config.toml
dataset = "microscope photos of single blood and bone marrow cells"
image_size = 20
levels_per_channel = 4
mlp_ratio = 3
l1_shrink = 0.01
Rows from block 4, named by matrix and row number. Rows with one number belong to one neuron. Each number is 500 + 40 x the weight over its row's rms, rounded and kept within 0 to 999. All counts start at 0. Numbers have three digits each. After the name is the row's rms in percent of the matrix's.
# gate: MLP gate (model.blocks.4.mlp.gate.weight, 576x192), inputs 64-127
# fc1: MLP up (model.blocks.4.mlp.fc1.weight, 576x192), inputs 64-127
# fc2: MLP down (model.blocks.4.mlp.fc2.weight, 192x576, transposed), outputs 64-127
gate.85 015:513472539503494473469534527505502555486536597486493497494506515499521468500527520513483512488498490528541457510497469383507488494474516514453463474501461496474536629481529403446522464502480500
fc1.85 017:518540444519494502484554512544489500457411501454455530506461499524487511473494520474519514494509573486479512456574531510555548599472520465485554494474456535553380503552459534462566485528490483
fc2.85 014:613473491439480509502513478488505505543464502404474466452463524492512423526482516470514517487528511564472522494530466464539499486436508495518537499483484504491465637516479565546550570495565460
gate.86 121:532500498514451519575470503515460481507505434505499509573605507545504508450485496536501499522578496505522486438478501498482555489500502459519477498628504580602498501496503568482473455495444490
fc1.86 138:524483514508509487526448548501501445497506468508564410499537505499501496500513500564498501494506541498478494482470502502497590498508525501523505489516535531494483503486437495447499552505499500
fc2.86 138:498402499596507504516398504473479485342595436514488507505504513531508507503501496542462561486505459477443461487500508577421496496504500532502400502508539387503488429575440500493509517541497550
gate.87 154:516501491513496449495506445501424465481503511425494615502533467492508487410524491503505504495538457527530498487515493501499491484516502506494555477511447502496499630503472510501501429626501435
fc1.87 124:372434499411500495497499500501578581542498501500500309496461456502451456539586596399538498501477507499504518504500481492499499499500493365515455499463520480509504449502496457500499500476508489
fc2.87 121:503531529572461530496501500504390440435522499501499575470596500490458499438500452493501497500566506498501494498466498511518495562531504590501579501501492481499500498500504537505444501523479496
gate.88 162:482544515463456457499510488493493502407500509510419502601501420487502518555493549523539460500509540515497542551505501500499513574482486398502487498491502412489465523589496558498485471555600545
fc1.88 156:466413501584588510513525576495501502508509501436477461476517530566489452465501499481502500489459501495617507493505478517502533481559485500468448501501485500492632579431507503551475510483499492
fc2.88 157:501564497401505498500543440504500503394486521496502552508499507499500515499494517554443513525524476501342484523504499377500483431501502502500490391499528495537422505594474505491471496509581502
gate.89 115:514533486508502495536501494508505480504487524523621501500509557494507473504441449495497514496518533506496488499527614508456502462474337521523504499583539519573511502521505503497512502511492502
fc1.89 124:501510502503499575498539494480509584510497524401501551480505492472504454512517502490500468537497486512498529480465517528497438479489521460592493500504546502652549496540487559519520393421541486
fc2.89 121:492526558504511491575411501485494507544500565500488503580467542506495419493515501545489482518504424512499503468499510477519499508477478507504500505540497500514508474483501502470479449557503489
gate.90 018:481476531472506516474514559508508507503515550485546506482514489439512509509496490501525566496466522591621488471511434499633611480430570508538467485513438638530496446527484481523504462457566461
fc1.90 020:526518469495457510497561509492464478476450562467556496505502457494501491526529508518476490490506503460473537552454534480506415509538526490484513544479501400506397445502383553475512572497479575
fc2.90 018:583456515362553490514493497467512509458522567499479501485476463493504448499468502472487515518511512545490478545572417528520498485477534498488421522568382451514514377505508560664486497435533470
gate.91 145:558488495526509381496477496528509520563421567502498497444509394466501501486541483428497500486554501554497505495506493514519503480499502510494532472481484512492526539523464505471521500544498477
fc1.91 139:525501499505496497503484498508582502519491493492448497489502400434607475505506501462550492490499465443533496502502562451493498572583505526435464506489497486563496488469521499487514594516504481
fc2.91 139:500540660502500502504527498484474505529534499505507493472503618539505530498473534567496451509506498501458505532498481457501523500503497501433555492500497550504511497450453472496483500497498505
gate.92 134:435438496500376419520653650503531470504555496496481530618461543534505457483540469503504538521507408522516487521449474502506499491469514504519515502500484577514521496597497466498481459479508453
fc1.92 137:501543499486519509465504478495453446526506497505489499500458551520500535506505531507443478522477497390506506501487518458502496543502515519496507514499643480516480499470502495575435496504500479
fc2.92 137:500348421507446498513504533500499503575527598502536513513533496505493508505499503498578491506517447503516521579428566381496505472533510499496561533438502516498514550502502415530528489453555500
gate.93 115:494509495546623525504495491504561515498482500500453400496499384500501488505503685564512505495516532550486590551501499497489492492470500403425495441507493496497460514496490488404472524498499417
fc1.93 100:520482495456500518403406474497491493530444499567410502494501426501288502501451511499489502497503489499486494516496500501491488504499500499487500497504555484452536469508529504508595561504597497
fc2.93 097:477501499503481491509512511513501420506501513502563507361502505495499489283500390500510493506636393500487497382502502504505590553481503543545505462498482501540562489500508501493465501486518524
gate.94 106:558523668480496554496456675500463500499503606437401577544524521504497478477494504485516492475498465499518499476499501504480503505400504502523503532462480514500450492502521487569474516448500507
fc1.94 120:496532500515501397499494503492479492497432503492472500498502501494494492500575487509516505502503531609514491509479503474471406451478490503494501500514483445483363596518496490448481519512509402
fc2.94 128:375502507564496508560498443492501514501505503475522409504515496510501540494506500499500502499464481424497510494516323510520558488598477478562501567517538406494422405514527507510501504556480489
gate.95 141:493496598496502386502500503498455447500435499476506504443514420544498480500500570423497503494526492509500578470457474570493464572448498519517497547503467501460500507516411495539520501421464588
fc1.95 142:464562503568484401550499449499500508499498413540515500502494505504499497498501527493494492378492507561484504521511530500521503446520394485449405376494509486508483495497454563505502474525497506
fc2.95 139:508501465483474496492557487502523492490467475498500490498503521499501494506433544542549479514531433583426594464515529482470505502519519502459397497495494500544498506433438498510523533487498441
gate.96 015:457465507542509513488495481504515516455448541456452460497470491554526504491519523498491513503457503471489549530524576493520417500528504507492460542579574613538516414532475463402477510500524517
fc1.96 017:417473504508480559497545499515490492449481512486518437557494479500506500504477460427473421485505525505567483512494521577541503604540492484561485454472504535432597483498530491525463508565495470
fc2.96 015:532488496569462558462556519517524469575563479501379519491512551560504542495490507534567497431489499467441593542499551374449486531498548489476501358495453511492489474513409514457542393521518400
gate.97 018:500516467464513497455492535502481501482499483442429499482471517443482534488520508513537496507488524529532504497524482481794466481518466518475479515485478438490500569490505599413488475468503473
fc1.97 018:542559488499578462487532445519510493441518521453499516484493497500507479498480485546436489475512535419523456579616471532404465441496499542411556571479513457549464526512487472520469516470511483
fc2.97 016:555503477460548529538443458533494491475475498521476545502497510502495519535455500444485531505524474597405534565592472447463584474486436475491597494490488424422517506464521551545476512511456557
gate.98 020:456459491491480560472530467507510541430546384523569466515500534503500521480493517537505424463518519457509557510552531582441477475470515420530403472489558570508567468485437527476527514517480515
fc1.98 023:498447491475506489558492586494484515494480461462575471537524487494508493495430423479496535494536489485477492486489495487588468485506504460434576495475514435528506430506617477512438499505505440
fc2.98 021:498484470506485513498572486514519452450491487479501496505541531511516473527522509515539546495471493459454512583484493444552576558602497507434419500549520498472543418504577461479459513532507578
gate.99 127:498539500505488503497462433499506455476502458529505437509355482578485496519482500656501470504500470504496502533487519620474523499474391470496559520500487505511450549436608531511525499510503513
fc1.99 119:487502447519462504638533533514464459498504500515508516500573519496500505490503490506492518651524502442492517489474496512478578517562454520490473499415482482475494485486493504491477559504478401
fc2.99 121:505407461494497501494573472501513500470517497481559501490502504497502513499497501585367501498491596518507496501556511497467499504505507504439275499572505484509478427526500494517508485500515493
gate.100 018:568449529483502524452562491481508511535518508540486447445547464459513468480493500554503476495508568515397524464513556493541532417544471501449484443599483589531350440458539485507535479573524498
fc1.100 021:497547555498501493509539557469488508477498502497478507501517549493494492515511524547530487494469446412504486517509504386516487553492499462529396514574430473513567520450428538470500509469449514
fc2.100 018:526516593472532493466465436502511521557556502468488526498503486498523554500473499473415491448445520458478512495605537475501560591474544494512479504423531509533613698545429487520470492561515506
gate.101 016:518507459501494506507554508437502503507517508519553502464522490512542507487484592490480500526506423457666511504432613406519475498482494576398476513594516461507439515479497496572574502520516437
fc1.101 017:479589506520488466532495487523468472411462462520490558506482527488501551493504499515500488498482602448439494471523450489491560516472496468482351465527485478417592465528455473558428523476519488
fc2.101 015:485518492525520453510474533510499517418501560473450522493460521503492506508492558449509514463488445378479496495576511524473432450448499497457570511492478481475477626549545629441418475502502565
gate.102 139:558495519571503506480518465505435491502500324524527485495488496496500576492492504499398504486501502522422518500503498499558514538482428503517477497496499450483479507504510478531515501514472493
fc1.102 129:625399462442457511440502503504577503472538476499496444512532459501502464500448471500483537495499549508486509504517443500494500507501465537472454501492497474494564530516496462488519545551583473
fc2.102 130:446507498512505556458476505502449506497509515533552494508535592492501494512502513483494409504506495501503403480496501561550481502535487545533491495495575495565576508494488583610525494499520460
gate.103 126:601524502532499481561499502495494387520567503487492438429382540496499487573476489481572499501424505489501493502518491494507483516447548494431449503491512508479511559556497499462506501507484574
fc1.103 125:547487508488518495491553500502465497498462496569502480478491506510499505499504495469555494460531485509505543425509498506554528501502473502487470563476495496395583525557496501504498505504401561
fc2.103 120:502428488444474491460483496500530518500510515501544537497505496499502505557482513500503495403443420516507551513500497502495489452595471503482501500498455561507503485518497429469515437496574500
gate.104 125:496489506508526513500528482481494503486500583499485560494414495474488526500557499527502471520472500504513497499557491510478478563505332597471507546526500512497502526500478508546481510510478548
fc1.104 136:500502551504500481496497562496498502409501484512492495499599559499500455452496438494497493469475563500500489556424508418501474476500495442504504496497499479525490414503504555500522495488540451
fc2.104 128:477496502502503522423490568497465505513479524504441470409473517492502517502454500505533468504534521456499496536509644594585503502503653504625547584445495507543490504529496469503504504500496501
gate.105 125:525497500500501503511503462493499468656511499443567516449549538570499550545509508503517476500426500474503484475503528542496538498511493429507499498495614500507542588512497503459550499510509383
fc1.105 143:456456568518498500503488496499500488510506477482496560489497508502508494485484498487625600447496433525529491567492433505525509503490505518462445452535495424508556502503499594493496431523501560
fc2.105 144:574502528558573500496504341525500497497502552535500505499487512497501450469502542495510477525399508485512512573498555375495397516497502525497560501460483502508478513482464505489499469481499574
gate.106 137:470495568486501525562456505502489495461512496489515501503606496505565468501457502555511541454511497495536503499437533504467481401501503488481499523471465539494488502486478534560436567486495447
fc1.106 125:501480489531462497484505505519498482442505545486503461508560541405504494504464505518504496448527467506526507540504511505489475473510500480463500514506530532476512507487452529582421495490505503
fc2.106 128:503510507576543489494486484478500499476499426464489524478502475498502495496547538481439497510571497501458498503501551684509470518481527443506451496529571499521513497489501538672501512502500471
gate.107 015:496519492510455487581507454486493488496496463532454499462450447498494540493535464485535478483522544544542478450471387433529428451447517495406448434503504552535631479476554438511513449547516566
fc1.107 019:494477476485472498475494507524510488488556504434478479459539437477529548510512513475511512439515471518403511522519534441535464475506527551495548458536545515573568543498609594505504495470466450
fc2.107 016:402448558506477510496405452505495500552542489431515469498487545552523546533499490472525429467497522577484509582475558464487506490542500502524500520555526465510460408535525557552479541554529560
gate.108 147:501498487521541498498534508503492507535447491433490514444563435481501478504522504500532494525520635575519538475492599549486498543518354462478503475609490500535485489569494555527497509492485499
fc1.108 156:498501499491395388535488518506501500593504502497520491503529520505490500499500497498511580522530501621499528523447500494464451471613405575490489514498456510505592493505508498487513485549497536
fc2.108 144:534522497478484482499510500558501504532502516421510504519539500517498390502534456513499500493500492595493496450503503482499445473495469500387503504503496500500554571506508518446531499525504517
gate.109 155:456549539503455501509519499466499461502504524512527538493497566482500502501473506501502499496500516462502502557494503436496506501555480497505515515492565509565506492498506498498420550500526408
fc1.109 154:507486485499501432504500543579508527627404499493472500501444501502488492499553448504543597461558481552486499494491506536515538474501505520485494435499429498473414513502483507485514485492496500
fc2.109 147:507503498491507510473498451503504501506500504500533497400528498507501467501487535517503548546451516485519517580498754475499534537561494500486533499497468506503498516406501500494451493474503498
gate.110 110:484491553492492399437577534488500489500500507440361538501461384507504498498498496505499494496509547496500497467494506508475546497500498445542546464485448490494494515531430488504476502539506495
fc1.110 130:498553531485496492473493500520527502501499544500475599487519500509548436501501495462513568498571505489508495494474631498505502488507502417510515506462501469463501538500507467517542486534469549
fc2.110 117:494491476527494591600436472461504499544589516437519488507447554457499499494497490502502502494502422508501516468498644532493453495512568500505394500458526483493513510512498502517519408497501637
gate.111 145:501505628513497550506535502431495408452499493416508603500382566465498501498523482454486482478389521515503433466503503501494492508506539540499493499502539480508503498496542550497392444502500428
fc1.111 132:458497488451502502469337563496506498534528500587514489505456554563493534504439506577399502456612491450499496473496467528495484538503501506518506517502494498507418529501497532468494500491537521
fc2.111 136:500496501505454498459658560430501502584427532512500481502646459503501481497564507492503497506506609505503499520500499497517508401498465500483485504493493505491496464506490508449522523503495493
gate.112 153:497556561504605474435498496519502433500422515488482474552497471390548484501498504500498500493499497478514503481501494506487494499503500509477501481495492513425510509530419490496488510499524499
fc1.112 121:481498433499516507515625529477490500532376504488495422496392501365501507459499509502493506504500505539501500494500582503462469496499559498486493522514534514499501494482454467504495507498504485
fc2.112 119:547449506543499498513504492500500556325497472501502499496519502548475496702512503499497507498437519532496498516501499483497500490483492500490493503498501498560490498495563510507573508499502502
gate.113 140:599382500501506526531575466504486510403505437503499499508452464501500553503466497541456499497496512566500502487511483523493501505495509553396494474464447495501463500506504496488490505489437493
fc1.113 128:505481507559536449506539504497469504507504499511504500499368505511467599486500539497512514591490492501491541475560535497507498549487447480498503502483488492497500508509469492483492506518410482
fc2.113 136:451494500497497508537497485497512536475500525513478508621500499601500467559502488519436537448465453502489500445549391508499500405497429486458497480501513462469497493504586490513492497502498500
gate.114 014:517482511502514531502503452447477505515532504550502500513445542478474488522525499459459462509507532527500486500478549479641495414479521460497416431649473463482496572524476469517488534495531502
fc1.114 015:424446501502574520515501449534523478539519533461507512559447493428470524511491526475488507501495507559453497441481525568574527465583497423505553509427424550574544499494457510509464553529484484
fc2.114 014:463456513522487462478466515502459512524460508526594533477530495496506495513472545515497596418506490446517462489514502602526616401588505490327505572573556494493501430496491511481449526528472589
gate.115 019:467495505506475497510481551491498523477498478510498514488531509465527512504500498517419411474501535440546499530552586407492490486522521492457502465556512507433373463548516507508503501522506419
fc1.115 023:503519529541499518454532511505496458473488486492524495484477493458513511469458510515516518495494505488256591469516443481492530505543486482541504539519550665479647406485489519487473456483494426
fc2.115 016:540587480499550499527543496488529494463504554514474513566458488497497431522494476474480565546504512582468457495500498487492588469495500476480496548481569510569542490502477499561484511533466541
gate.116 152:502593573446508507414494463463482502481525500544503503511403522641455501502478503499497509487502501496500499591499515536506504467475515499507517420485484499433445542483518514501504505542542527
fc1.116 147:514484423547513496592504589455489503512489550493504514489573432496507500499500493583504497559487513503499494492490664515502498507592452485494490548513508573476513502499502492504468506488499378
fc2.116 148:528407490496501500477499498512517501492498517345502436460498415498503466490502444399500498503499680536493500505499521550504582499519481501504500497521471461500501501500501503502490513500500323
gate.117 018:523592535495498479498533542501496479513522440472505531482482518497472485481445508542501492509499463554669535509520516537514331480494498509479495529548477507515384423489670450485471510492485481
fc1.117 017:500491538523537490530495443498490520483449430507514536518521518538514402482557475455546490596499513475492611515491527512420532492494551503522479563387467469482501398569551517560534488431493529
fc2.117 015:502549512492527502507432500550527476504499479486442444527480454432499473501471406501550481450475431506475513437524505464486586630418446513475500460505454446416473564516465486521471508540500520
gate.118 017:516464503527461500508585558509526536466495495493481518483464461519501495484530541531464546496473528500552523502465516499409353525495518508637542551373459496485536472528594609472520505485484497
fc1.118 018:434427508532498516443498630500532483493533516503482500503530523497483488546506539495462507541533472455560526504525424475429370494456493459532459505483578505536512481438507503491547528484552579
fc2.118 018:514447536508516483510515474554498515504619495491484442516461519552481441482446426438579451536555502542541498544506521485486462527527479510496501543571457559433496464513597524498528547483504591
gate.119 021:476497503464503495566473523473514505477465474508531543477469476500491507499411473536478504445520599497414528581422427480422481520482498512504538553350535491465481500450485438511466548501503497
fc1.119 022:470519460472516518501566482532513493519489490530497475542509491521500465496497459525516501547502477365486549526562493384461598531499513516386499451544476478466517508511563456542478531503549529
fc2.119 020:539512506563498544417488487456501486604458529473495530486447548506490591475506508568512403508467469493524518484514516489535499475477547492473469479479379566459527427482485523452487426490534526
gate.120 132:505592502641482515549500497328353492500523494501563600504474616502499523496501461503499499498499532426501494503464499497510484512498482488465502494482528500503503507501521504552500479540483526
fc1.120 104:483500626440501426457480482503499481492498486539499515489502495492353484469493502498500501351498501496476524506508494532492500521399483582515442503491476494507414501508516504490500498499646498
fc2.120 109:501502498552494559463500494453438615500508502465492504496611557503501479528495560507440499507455495507503557541538517494501494500665494486394349488557485480499502520481497498493474499562490490
gate.121 019:434440574613509519505512512537498512481493567464441511541450483472507522473502521590538473544497489501482472512507583575475499472545500523492478477498451525493549513515460445412512547528417517
fc1.121 022:448497465509473517492573537536504473487528532488477509497490508480514502470538466464426466427477448612587474562574490532465510517572509439447532462526478492468523495539390431435470498477439493
fc2.121 019:512539452495470491499505557451493550492449483457525536500475498517532565490505489500423545480466490486482493466524542518536523466465470525500509444626579475497616548522455533507492486493492435
gate.122 018:491467514501401518530500469491492498451496503514557473511482502515515490498506506542572481514534484453485525502447480368453445461512513505520550495520511467531401400504567645495538512492499546
fc1.122 022:521542501528479502468528465497506476517488477448492492577491506468514491488520511495513500539488489442591513502508593433493539540504497483504352487433505506566314580483507496499545451494492480
fc2.122 019:474523499492508503587446498508499515483501520507511481506500514482508430519525469501483482510449566503487494466506479622477566442476504518527520420558505518465425544569457499583458471526535587
gate.123 126:510492466506578502499413476484506529497527465498488463550500499505500503500509507534412499498503581499464511493443533457492489494541451485534509486484538510493498498464486496526501500464499467
fc1.123 138:548528491514503510500501414496509496518498500503493483494448516524497525499541501469498501505500543468557501506475499501476487498499518509498510481588630472512517527498497497495501509498505501
fc2.123 140:464525501503449485499477438504504497491518444437501502491525512523560514506502502490484503495544504501477479489503493674507532488491494489556495498526493431509499514532498505504506579503464503
gate.124 122:419499486494618493517498456488500495578502611493493508505555425510481500489506503499503585546525486510498500502442462495510500500467519399409498502521506488587494508488517498470472579502504491
fc1.124 145:570501504651499500528454495500502494499508460498571504503500503495550424501498487506474456420451577506504493472500568499537490515496494521520502471502491535496447504509476543513480496458479527
fc2.124 153:435648510491502542525492458502518527506611503496360500502469479504502436508477499490492461471472575505473501417501530499502510487501505501546486431502450394501520498453443501510385510507485499
gate.125 112:497548502442497501601457484498497465613504526481497498497508511490497549501489498500472566594508501516507444491501499543517571502471583509500495482529475546520502504461485507538508556503544485
fc1.125 123:501534590495540496594511495497504495505426511503500503503599602512497584500503489489492504499509451496530451597497527503471474550497488530495488483570548490540500475525495502678504575498514496
fc2.125 127:473515624497509493601627459498490387474452500476545565498496506490483497505565434527440514500498501536525525558463486499464516497503498499516457405572510493500556437553446529520491492511505499
gate.126 149:498594529502496498511498495489498470496503559381552501460404579507557533500542511423507443403503501497424490496515490500551498531503546444532495518513482485560518508475496521502505503511506512
fc1.126 136:497501495389476505507396524488503531535504506495441499502500500500477467449495496502453507589483531497581472500471513480503414470475585502496504499506498501499501497503512427500534506501481514
fc2.126 128:501556497488491623495495483501497499460579498500543501488497505499507560498492500494472459421527500506413450499491505497563500502517526526500502471483495429494500522401497503510498511468528502
gate.127 020:517481495432532441450497508517512516479508633509494536516487501470506498499551519493499514514502554485499483538459544550480567452501519449514479503452424414484515466521469581474638549512535495
fc1.127 022:476480489488488502495469427521513536471487508459529537477482533433511489513523528525493540601503515494496489471440514530482460440532506497446389515485453448560556504552558578604517499505486472
fc2.127 024:480491472539452464517499565520495476480516564484494513529532542495511504505494525455496492511512519518548483543520561516443509504552475520503483456525450486437512475480386396488504505506473464
gate.128 123:533462496503459495454581544433496456540543484487460517490495484530493513500496497499505502467501518509511487487488498509541595469475479512455479501448538511420488596488500504507553501498496498
fc1.128 134:514519492483507542402520374501512503517533489494498429510427460496517509491561556618473509596578629478506491508486500491514546481488505488467508499508529444474469508456512498496517477499424498
fc2.128 140:477506503471480515511579499499502499498532534500533491405494509504460523505465491518490495538535580423490491499513434351498467499413496502490496491587634502493512439511500508500507492508500479
gate.129 018:533529506506521495545489500500522487503545503518527474415524491484478434500476585502503449492526515471267535495415410560427416502492508499488486494563562361449500509444499507511540456512478512
fc1.129 018:532450512511525480492519508479493467518578494482519489498510483504496545479501492547508579510496511496460524502519583559468532517443497522517590585586532472492526504487527477451461441531508498
fc2.129 015:451513467409518527502528457468500525501547516501502510476511539501521479494461483455464488537503477472461546509518506460543477560449525504545549452545464488551528471592499371501514465543501471
gate.130 160:599482478520376505579501491511503533449597492534534502497501495648504500490511440555468493505492501500496475501500492552499505508516502503503498498510496500504537436480557522496508500483470501
fc1.130 140:461582500431581488492499503500504512495505509502505533506524397467499463498473504413521496502502498491497502501521500480501498481501450501441470413456498508488507496527410485501490467469511499
fc2.130 134:525500503512392552568468467502501499471530501509497508499518608616445500584495500501509495497527506507491494499491488509509527509502500500505497591525534446496488500499533531506503501613503501
gate.131 116:483440427499502518503489506511500508518506527492483505476497440529497591505504565428489468565470510537502512528487504492499507498488475448504495493485655508481502497519515530540427529508477333
fc1.131 128:506511502590503525546498500493488497493499598504514511505360512492513542503493506545482538476527500480472505506517439506508513519506496437425527458503464497493595536562502558518522495493474501
fc2.131 119:488474511546485517517389497499480478481496635508478508502503513501454499503493510523532499619505493516493519520479405332494406519517553501444494500498481526502492468466521496537512491458524550
gate.132 013:522419514523572504513450514480499480525447456495458499523489493508484547510446484455492514515476488531566507469495404493630511517532492551568479488493522523502478592535512405545439441461464525
fc1.132 015:577481501498523508517424485457494494458452466513524516502503520522496541486452488563497497454507487512542448538403512425466484489514489496508487504593624552547511461442493565498453558539505480
fc2.132 013:546533543495532549512522532509477497431493507567540497451492510502494464501453509504483514459499473483504568509460498508584549545607528470469429616516513546491472477517497564507448442491485451
gate.133 132:512440606489497506483456495398478515520492574490495501512532383515389505499502526499461486461542530506511553479501496516531496482486501492496493464495419494506487490415476499523521500517505504
fc1.133 130:494518497557463449514555496447448463494571459512512550506488667385500497499504499406503494504457499438466419531499501466471513498501498490504513504509606503539513503503501499523516528515554501
fc2.133 123:498563495483498514432502498504501567511500503371504502503551479511500584512395572501499463502433500501522576495528502495500397496647501496478470497507503497506483501473496498500403508551500423
gate.134 014:522527470479565495532511521534498528510506558492487549467496458431534539493476501535468510532514603439580478595396534469494610425503475522512454540508496500380428405455455540495400495488465513
fc1.134 016:488477513458477510488491499491517442515417495534554491519496452498506556503503503503479476499456504474530446606514513497460544489606523484499403492499481562500565494437532485525458469498586502
fc2.134 015:498495476472552516555490498498477464480469510571461581475514482467498509515496537527421484439554557475551489536492580501514421526498423404510453472518522520341536489483431567527486503544476501
gate.135 016:502513472471537549510435526496480524479475477502474484482510484440477474500427529529432570442527524528519519510524516477535514433457519470437500583301512770550539485542509521483534467482508539
fc1.135 016:526427468514514574550489442470503470531544516471577474466524550496495487474474494532498582559468470538481608544488522514466476445513501487568498524492500421565538515510561505431561517480496497
fc2.135 017:528497477532466519574502494506506492505537589481450557464465511505502478503423548505499524493529529521524486529507482495538485387527495499567490522551488425534391434501548474478511509431512520
gate.136 159:420577544508484493497475538545502496502561543498483501507525503510543564501493503463364480479496479450535532562489500493464473497486502556532503557458522496502495517497444516503595494499484507
fc1.136 146:510542496500489497493496522499553497444524517440424498579504512476475503506498447498500502553451466503504531508495527425509482497460563490465506487498515447441500500455491522426419524528499500
fc2.136 150:362509515501470496506506499500502573492464499491492459442479498523499500501501505498489510478498558521501501534497458523443519506508501570484505497537438485529471497533462516494615516434481500
gate.137 017:522516507499502534516494501434486471532530549495621466512484523497508466477515513452512501565512478433620530562550395473499552504468503508416553455471560529507509389532459530568549537479502460
fc1.137 021:568503485463514540500493536512483465514508495536533429514541502431533492472448536503456429543472442589486526496509506494511494523502494529520493506487547229562511481512542495542508505506517504
fc2.137 017:517523471504499485460491551503544521487499546507462535457473452472513497462472489536502482489498461450556522533534627474480498474564480499566500496500488437517507401583491508503499500484479462
gate.138 116:435451580515528494458503480572467423526412498501371455514496446502379494576500548529506562505619499498534563495479497517447508501499534494530513500500505482545461508497499478471403570512484507
fc1.138 110:358493547486543501501489509499641509508503501502499429503502500490540491486478502473495506498501493508515499538502580477457473493499498495487462537503497524508558509474422493444527428481519507
fc2.138 113:500602499504366506513500501491385496497517497514491485477500517381500489501498494498490548497503539523487455492514498500548498513492499512493518578465500500503503517501500455477496501530496563
gate.139 142:568512482547506374548456502498501498563459448496433498486435497468503495500645486483567496475492564462520475388524637409496502497502501485499508501498468509436506549509516491486507513502459497
fc1.139 128:521492542509497442375497494528559585556477452490543454543501411576513632577513500477583504466506506473491488479502514562497513483560503423425480496493506528500526496496509516501504476536497499
fc2.139 127:463494502462501482593522499536498470418547516485549495502513488471501465502457467500440468510502504564453593498513455484498503472501473504500393496504494418491472443442492536462553503503503505
gate.140 141:505479495417460504435482504475519507499501606497519438669502417496496498528543527508412502500494506502491517498519476501511486516595506506492442407488515474504447493408478527495487500497503449
fc1.140 138:504501509510502499484482503499503487536499509423472507476397492476494554497489440516503360453460506499499495496501591491510405496501465526509503613494446506498475556500494488510498422545513501
fc2.140 141:502503504471492500466588489502500518502535349492507502499495432495500487507412506516566461534492490535501509501491492510497515494462503500565501499508466447551502500469489500489513533485488556
gate.141 126:522497559509519498495514485499561443523498503355495501502419500485486499500518522500628502618476505496494480505451499501517500500492509502486548498496513620514511530519498496504513482505500494
fc1.141 112:492492505500489453493498494584512499498614425426501506497498520509504427501495498482543496500500491423506502499500513500497498547511446496500498567493483508501501483499524497495500503498504457
fc2.141 108:513466498533505496466512585476442463679505504534495576489570616496495601523534544482486482485506437496465448475498494500501499463506501509545541514487508584534464527529551507502530510545583525
gate.142 117:496497503505464458536503502488396350505533495515510500533502526500483510490475435500500494497510458525512493507487412584477495514501500506550503496453523576498499499507514512545500506490528536
fc1.142 105:455497551507487496500348512500498487493500501538504494511498503507499516451473509507443511502496493502490557583509490509508501478541381531521498468415463589485531480496486496522492490509526526
fc2.142 112:492496505509456500408495478511501525501510474504496498499627500503499500498489531555497502504464485494512528484499415465502497511499455492495489501505479544499498490498503501504474499495502521
gate.143 152:499503503459564503506535480477503498505409501459513445497355522383525490499556472513497553495433539518502500500511499510469485474494481510501501512522551503506500500496505511495361610461530485
fc1.143 136:500517500496472497504502475498500555534497503494496634510503470531392552527503607426539502504466498491498470501499575524511485463459495461506500475501499516550604509529717520504514456499500511
fc2.143 118:496503502502500500497569532497499410498462498494497499500389498480505521458542441510517430492472503468504480499495501581383518500589505582512500505501521436497489503508378504504500562502500464
gate.144 130:497498503506501506501492503514500501499491509513448500535499362498412435497500647494533526498477497489500496512482494457496526486515463491406501502499544513439506575528521538448495513475491474
fc1.144 125:498525501471590498354491498531522487514493480543422354578569489503501490503448505456593487503527495502492592539498489500500501497451525486489502468512495503510545497550508537502499517513525479
fc2.144 123:501515588499503533500582501503531439572495500493499411489499496404501500383485459499503484496499497413511437481501505508503505481502498569521573390484495520500545421489576371473510501497557503
gate.145 016:507464433475522481453487422469481526484565494505507514509496512508487572480500513502493500568477547419525444403497510463484549498497587510463396392482493465552566410499573499449400506467489454
fc1.145 020:499632478546471522516515453517491490450577512524437524484562521497511506477522484482490504527529444497614545436531477391462512506497471498575542567541563367531496617518507492548504505497487499
fc2.145 018:499443499516529482551498482504510542552490430518489419522498570471523450465474487483568452460523580558549550493504485508522526500440500469551431537526465583481482479461484557417402455539491405
gate.146 116:413510538494472555498426491502504504397505464467506505503386517518501479471359495487443445482468485463492506592499420465467498508506528497523518491477491341424520550539488507501472535527508566
fc1.146 122:500524500525483504500440482500512500494517569524440506491506559503495475499491531523469468491557430477508520552615493481501391458519505557375575502539502561501498475521492449485460504550496455
fc2.146 119:423487539503489437511579582501492495481446502496422500503499460498495504500535490419495498447506436554429534503489428544498500447585500502470470503512528458489542495570503545497484494537508487
gate.147 101:556500501477485496502457499497493506445501505493488553502504501506482505474536490560527501478500510535498492457496394444539493535562477496463544496493496495496488495556604583493545511456484489
fc1.147 105:537503496506493471509485501499499472449496506512501683517505470500476560439503501516485533496499500516492486457496484501489486487521485504502521492458556500497393518515516569500572466470490541
fc2.147 112:547494410501356498443535501497498498499499514552513512514492502500499502444487471498500499494485506505492496499496500498498501489476502500500464500489534496499498499503499508503512499496502502
gate.148 017:515483492489506561486483580504520466524499578511472519544475480424438464476512465481546505444504526521468576474455516449456523497498485498554469445432500552435484485535433470369492561511521433
fc1.148 022:529548519531453543454507429506492521463466525492476495491444444488502511498517455519486475480513537378456466454566481511343479553567540513552481521421539516436474708484514510510433523504482481
fc2.148 018:461537522542510475503470552496510454537485470496490478503458494509501527499473516376585470466424499412411462478455512488458367492540497462470439547339496486414472521514498437429571443529488584
gate.149 137:490527537410576466476453496499611521503510497546437375515524437494505499501500506498503420523501390461501496478494500512495500500499444498494517478505505502468477499471408490496548497503591468
fc1.149 114:500481498504508437489500498511499464504497466521504516500480499499272478533498518497525501493502512465499515519490521449501510500504495502520498503504522461515484539545505499496491507500580492
fc2.149 120:476555489495472492503499518607506476497497507503520503498454494447496499378516491505594500560507424497510461391506494524501560539495502521508498491501495431502540441510499493499498497503401487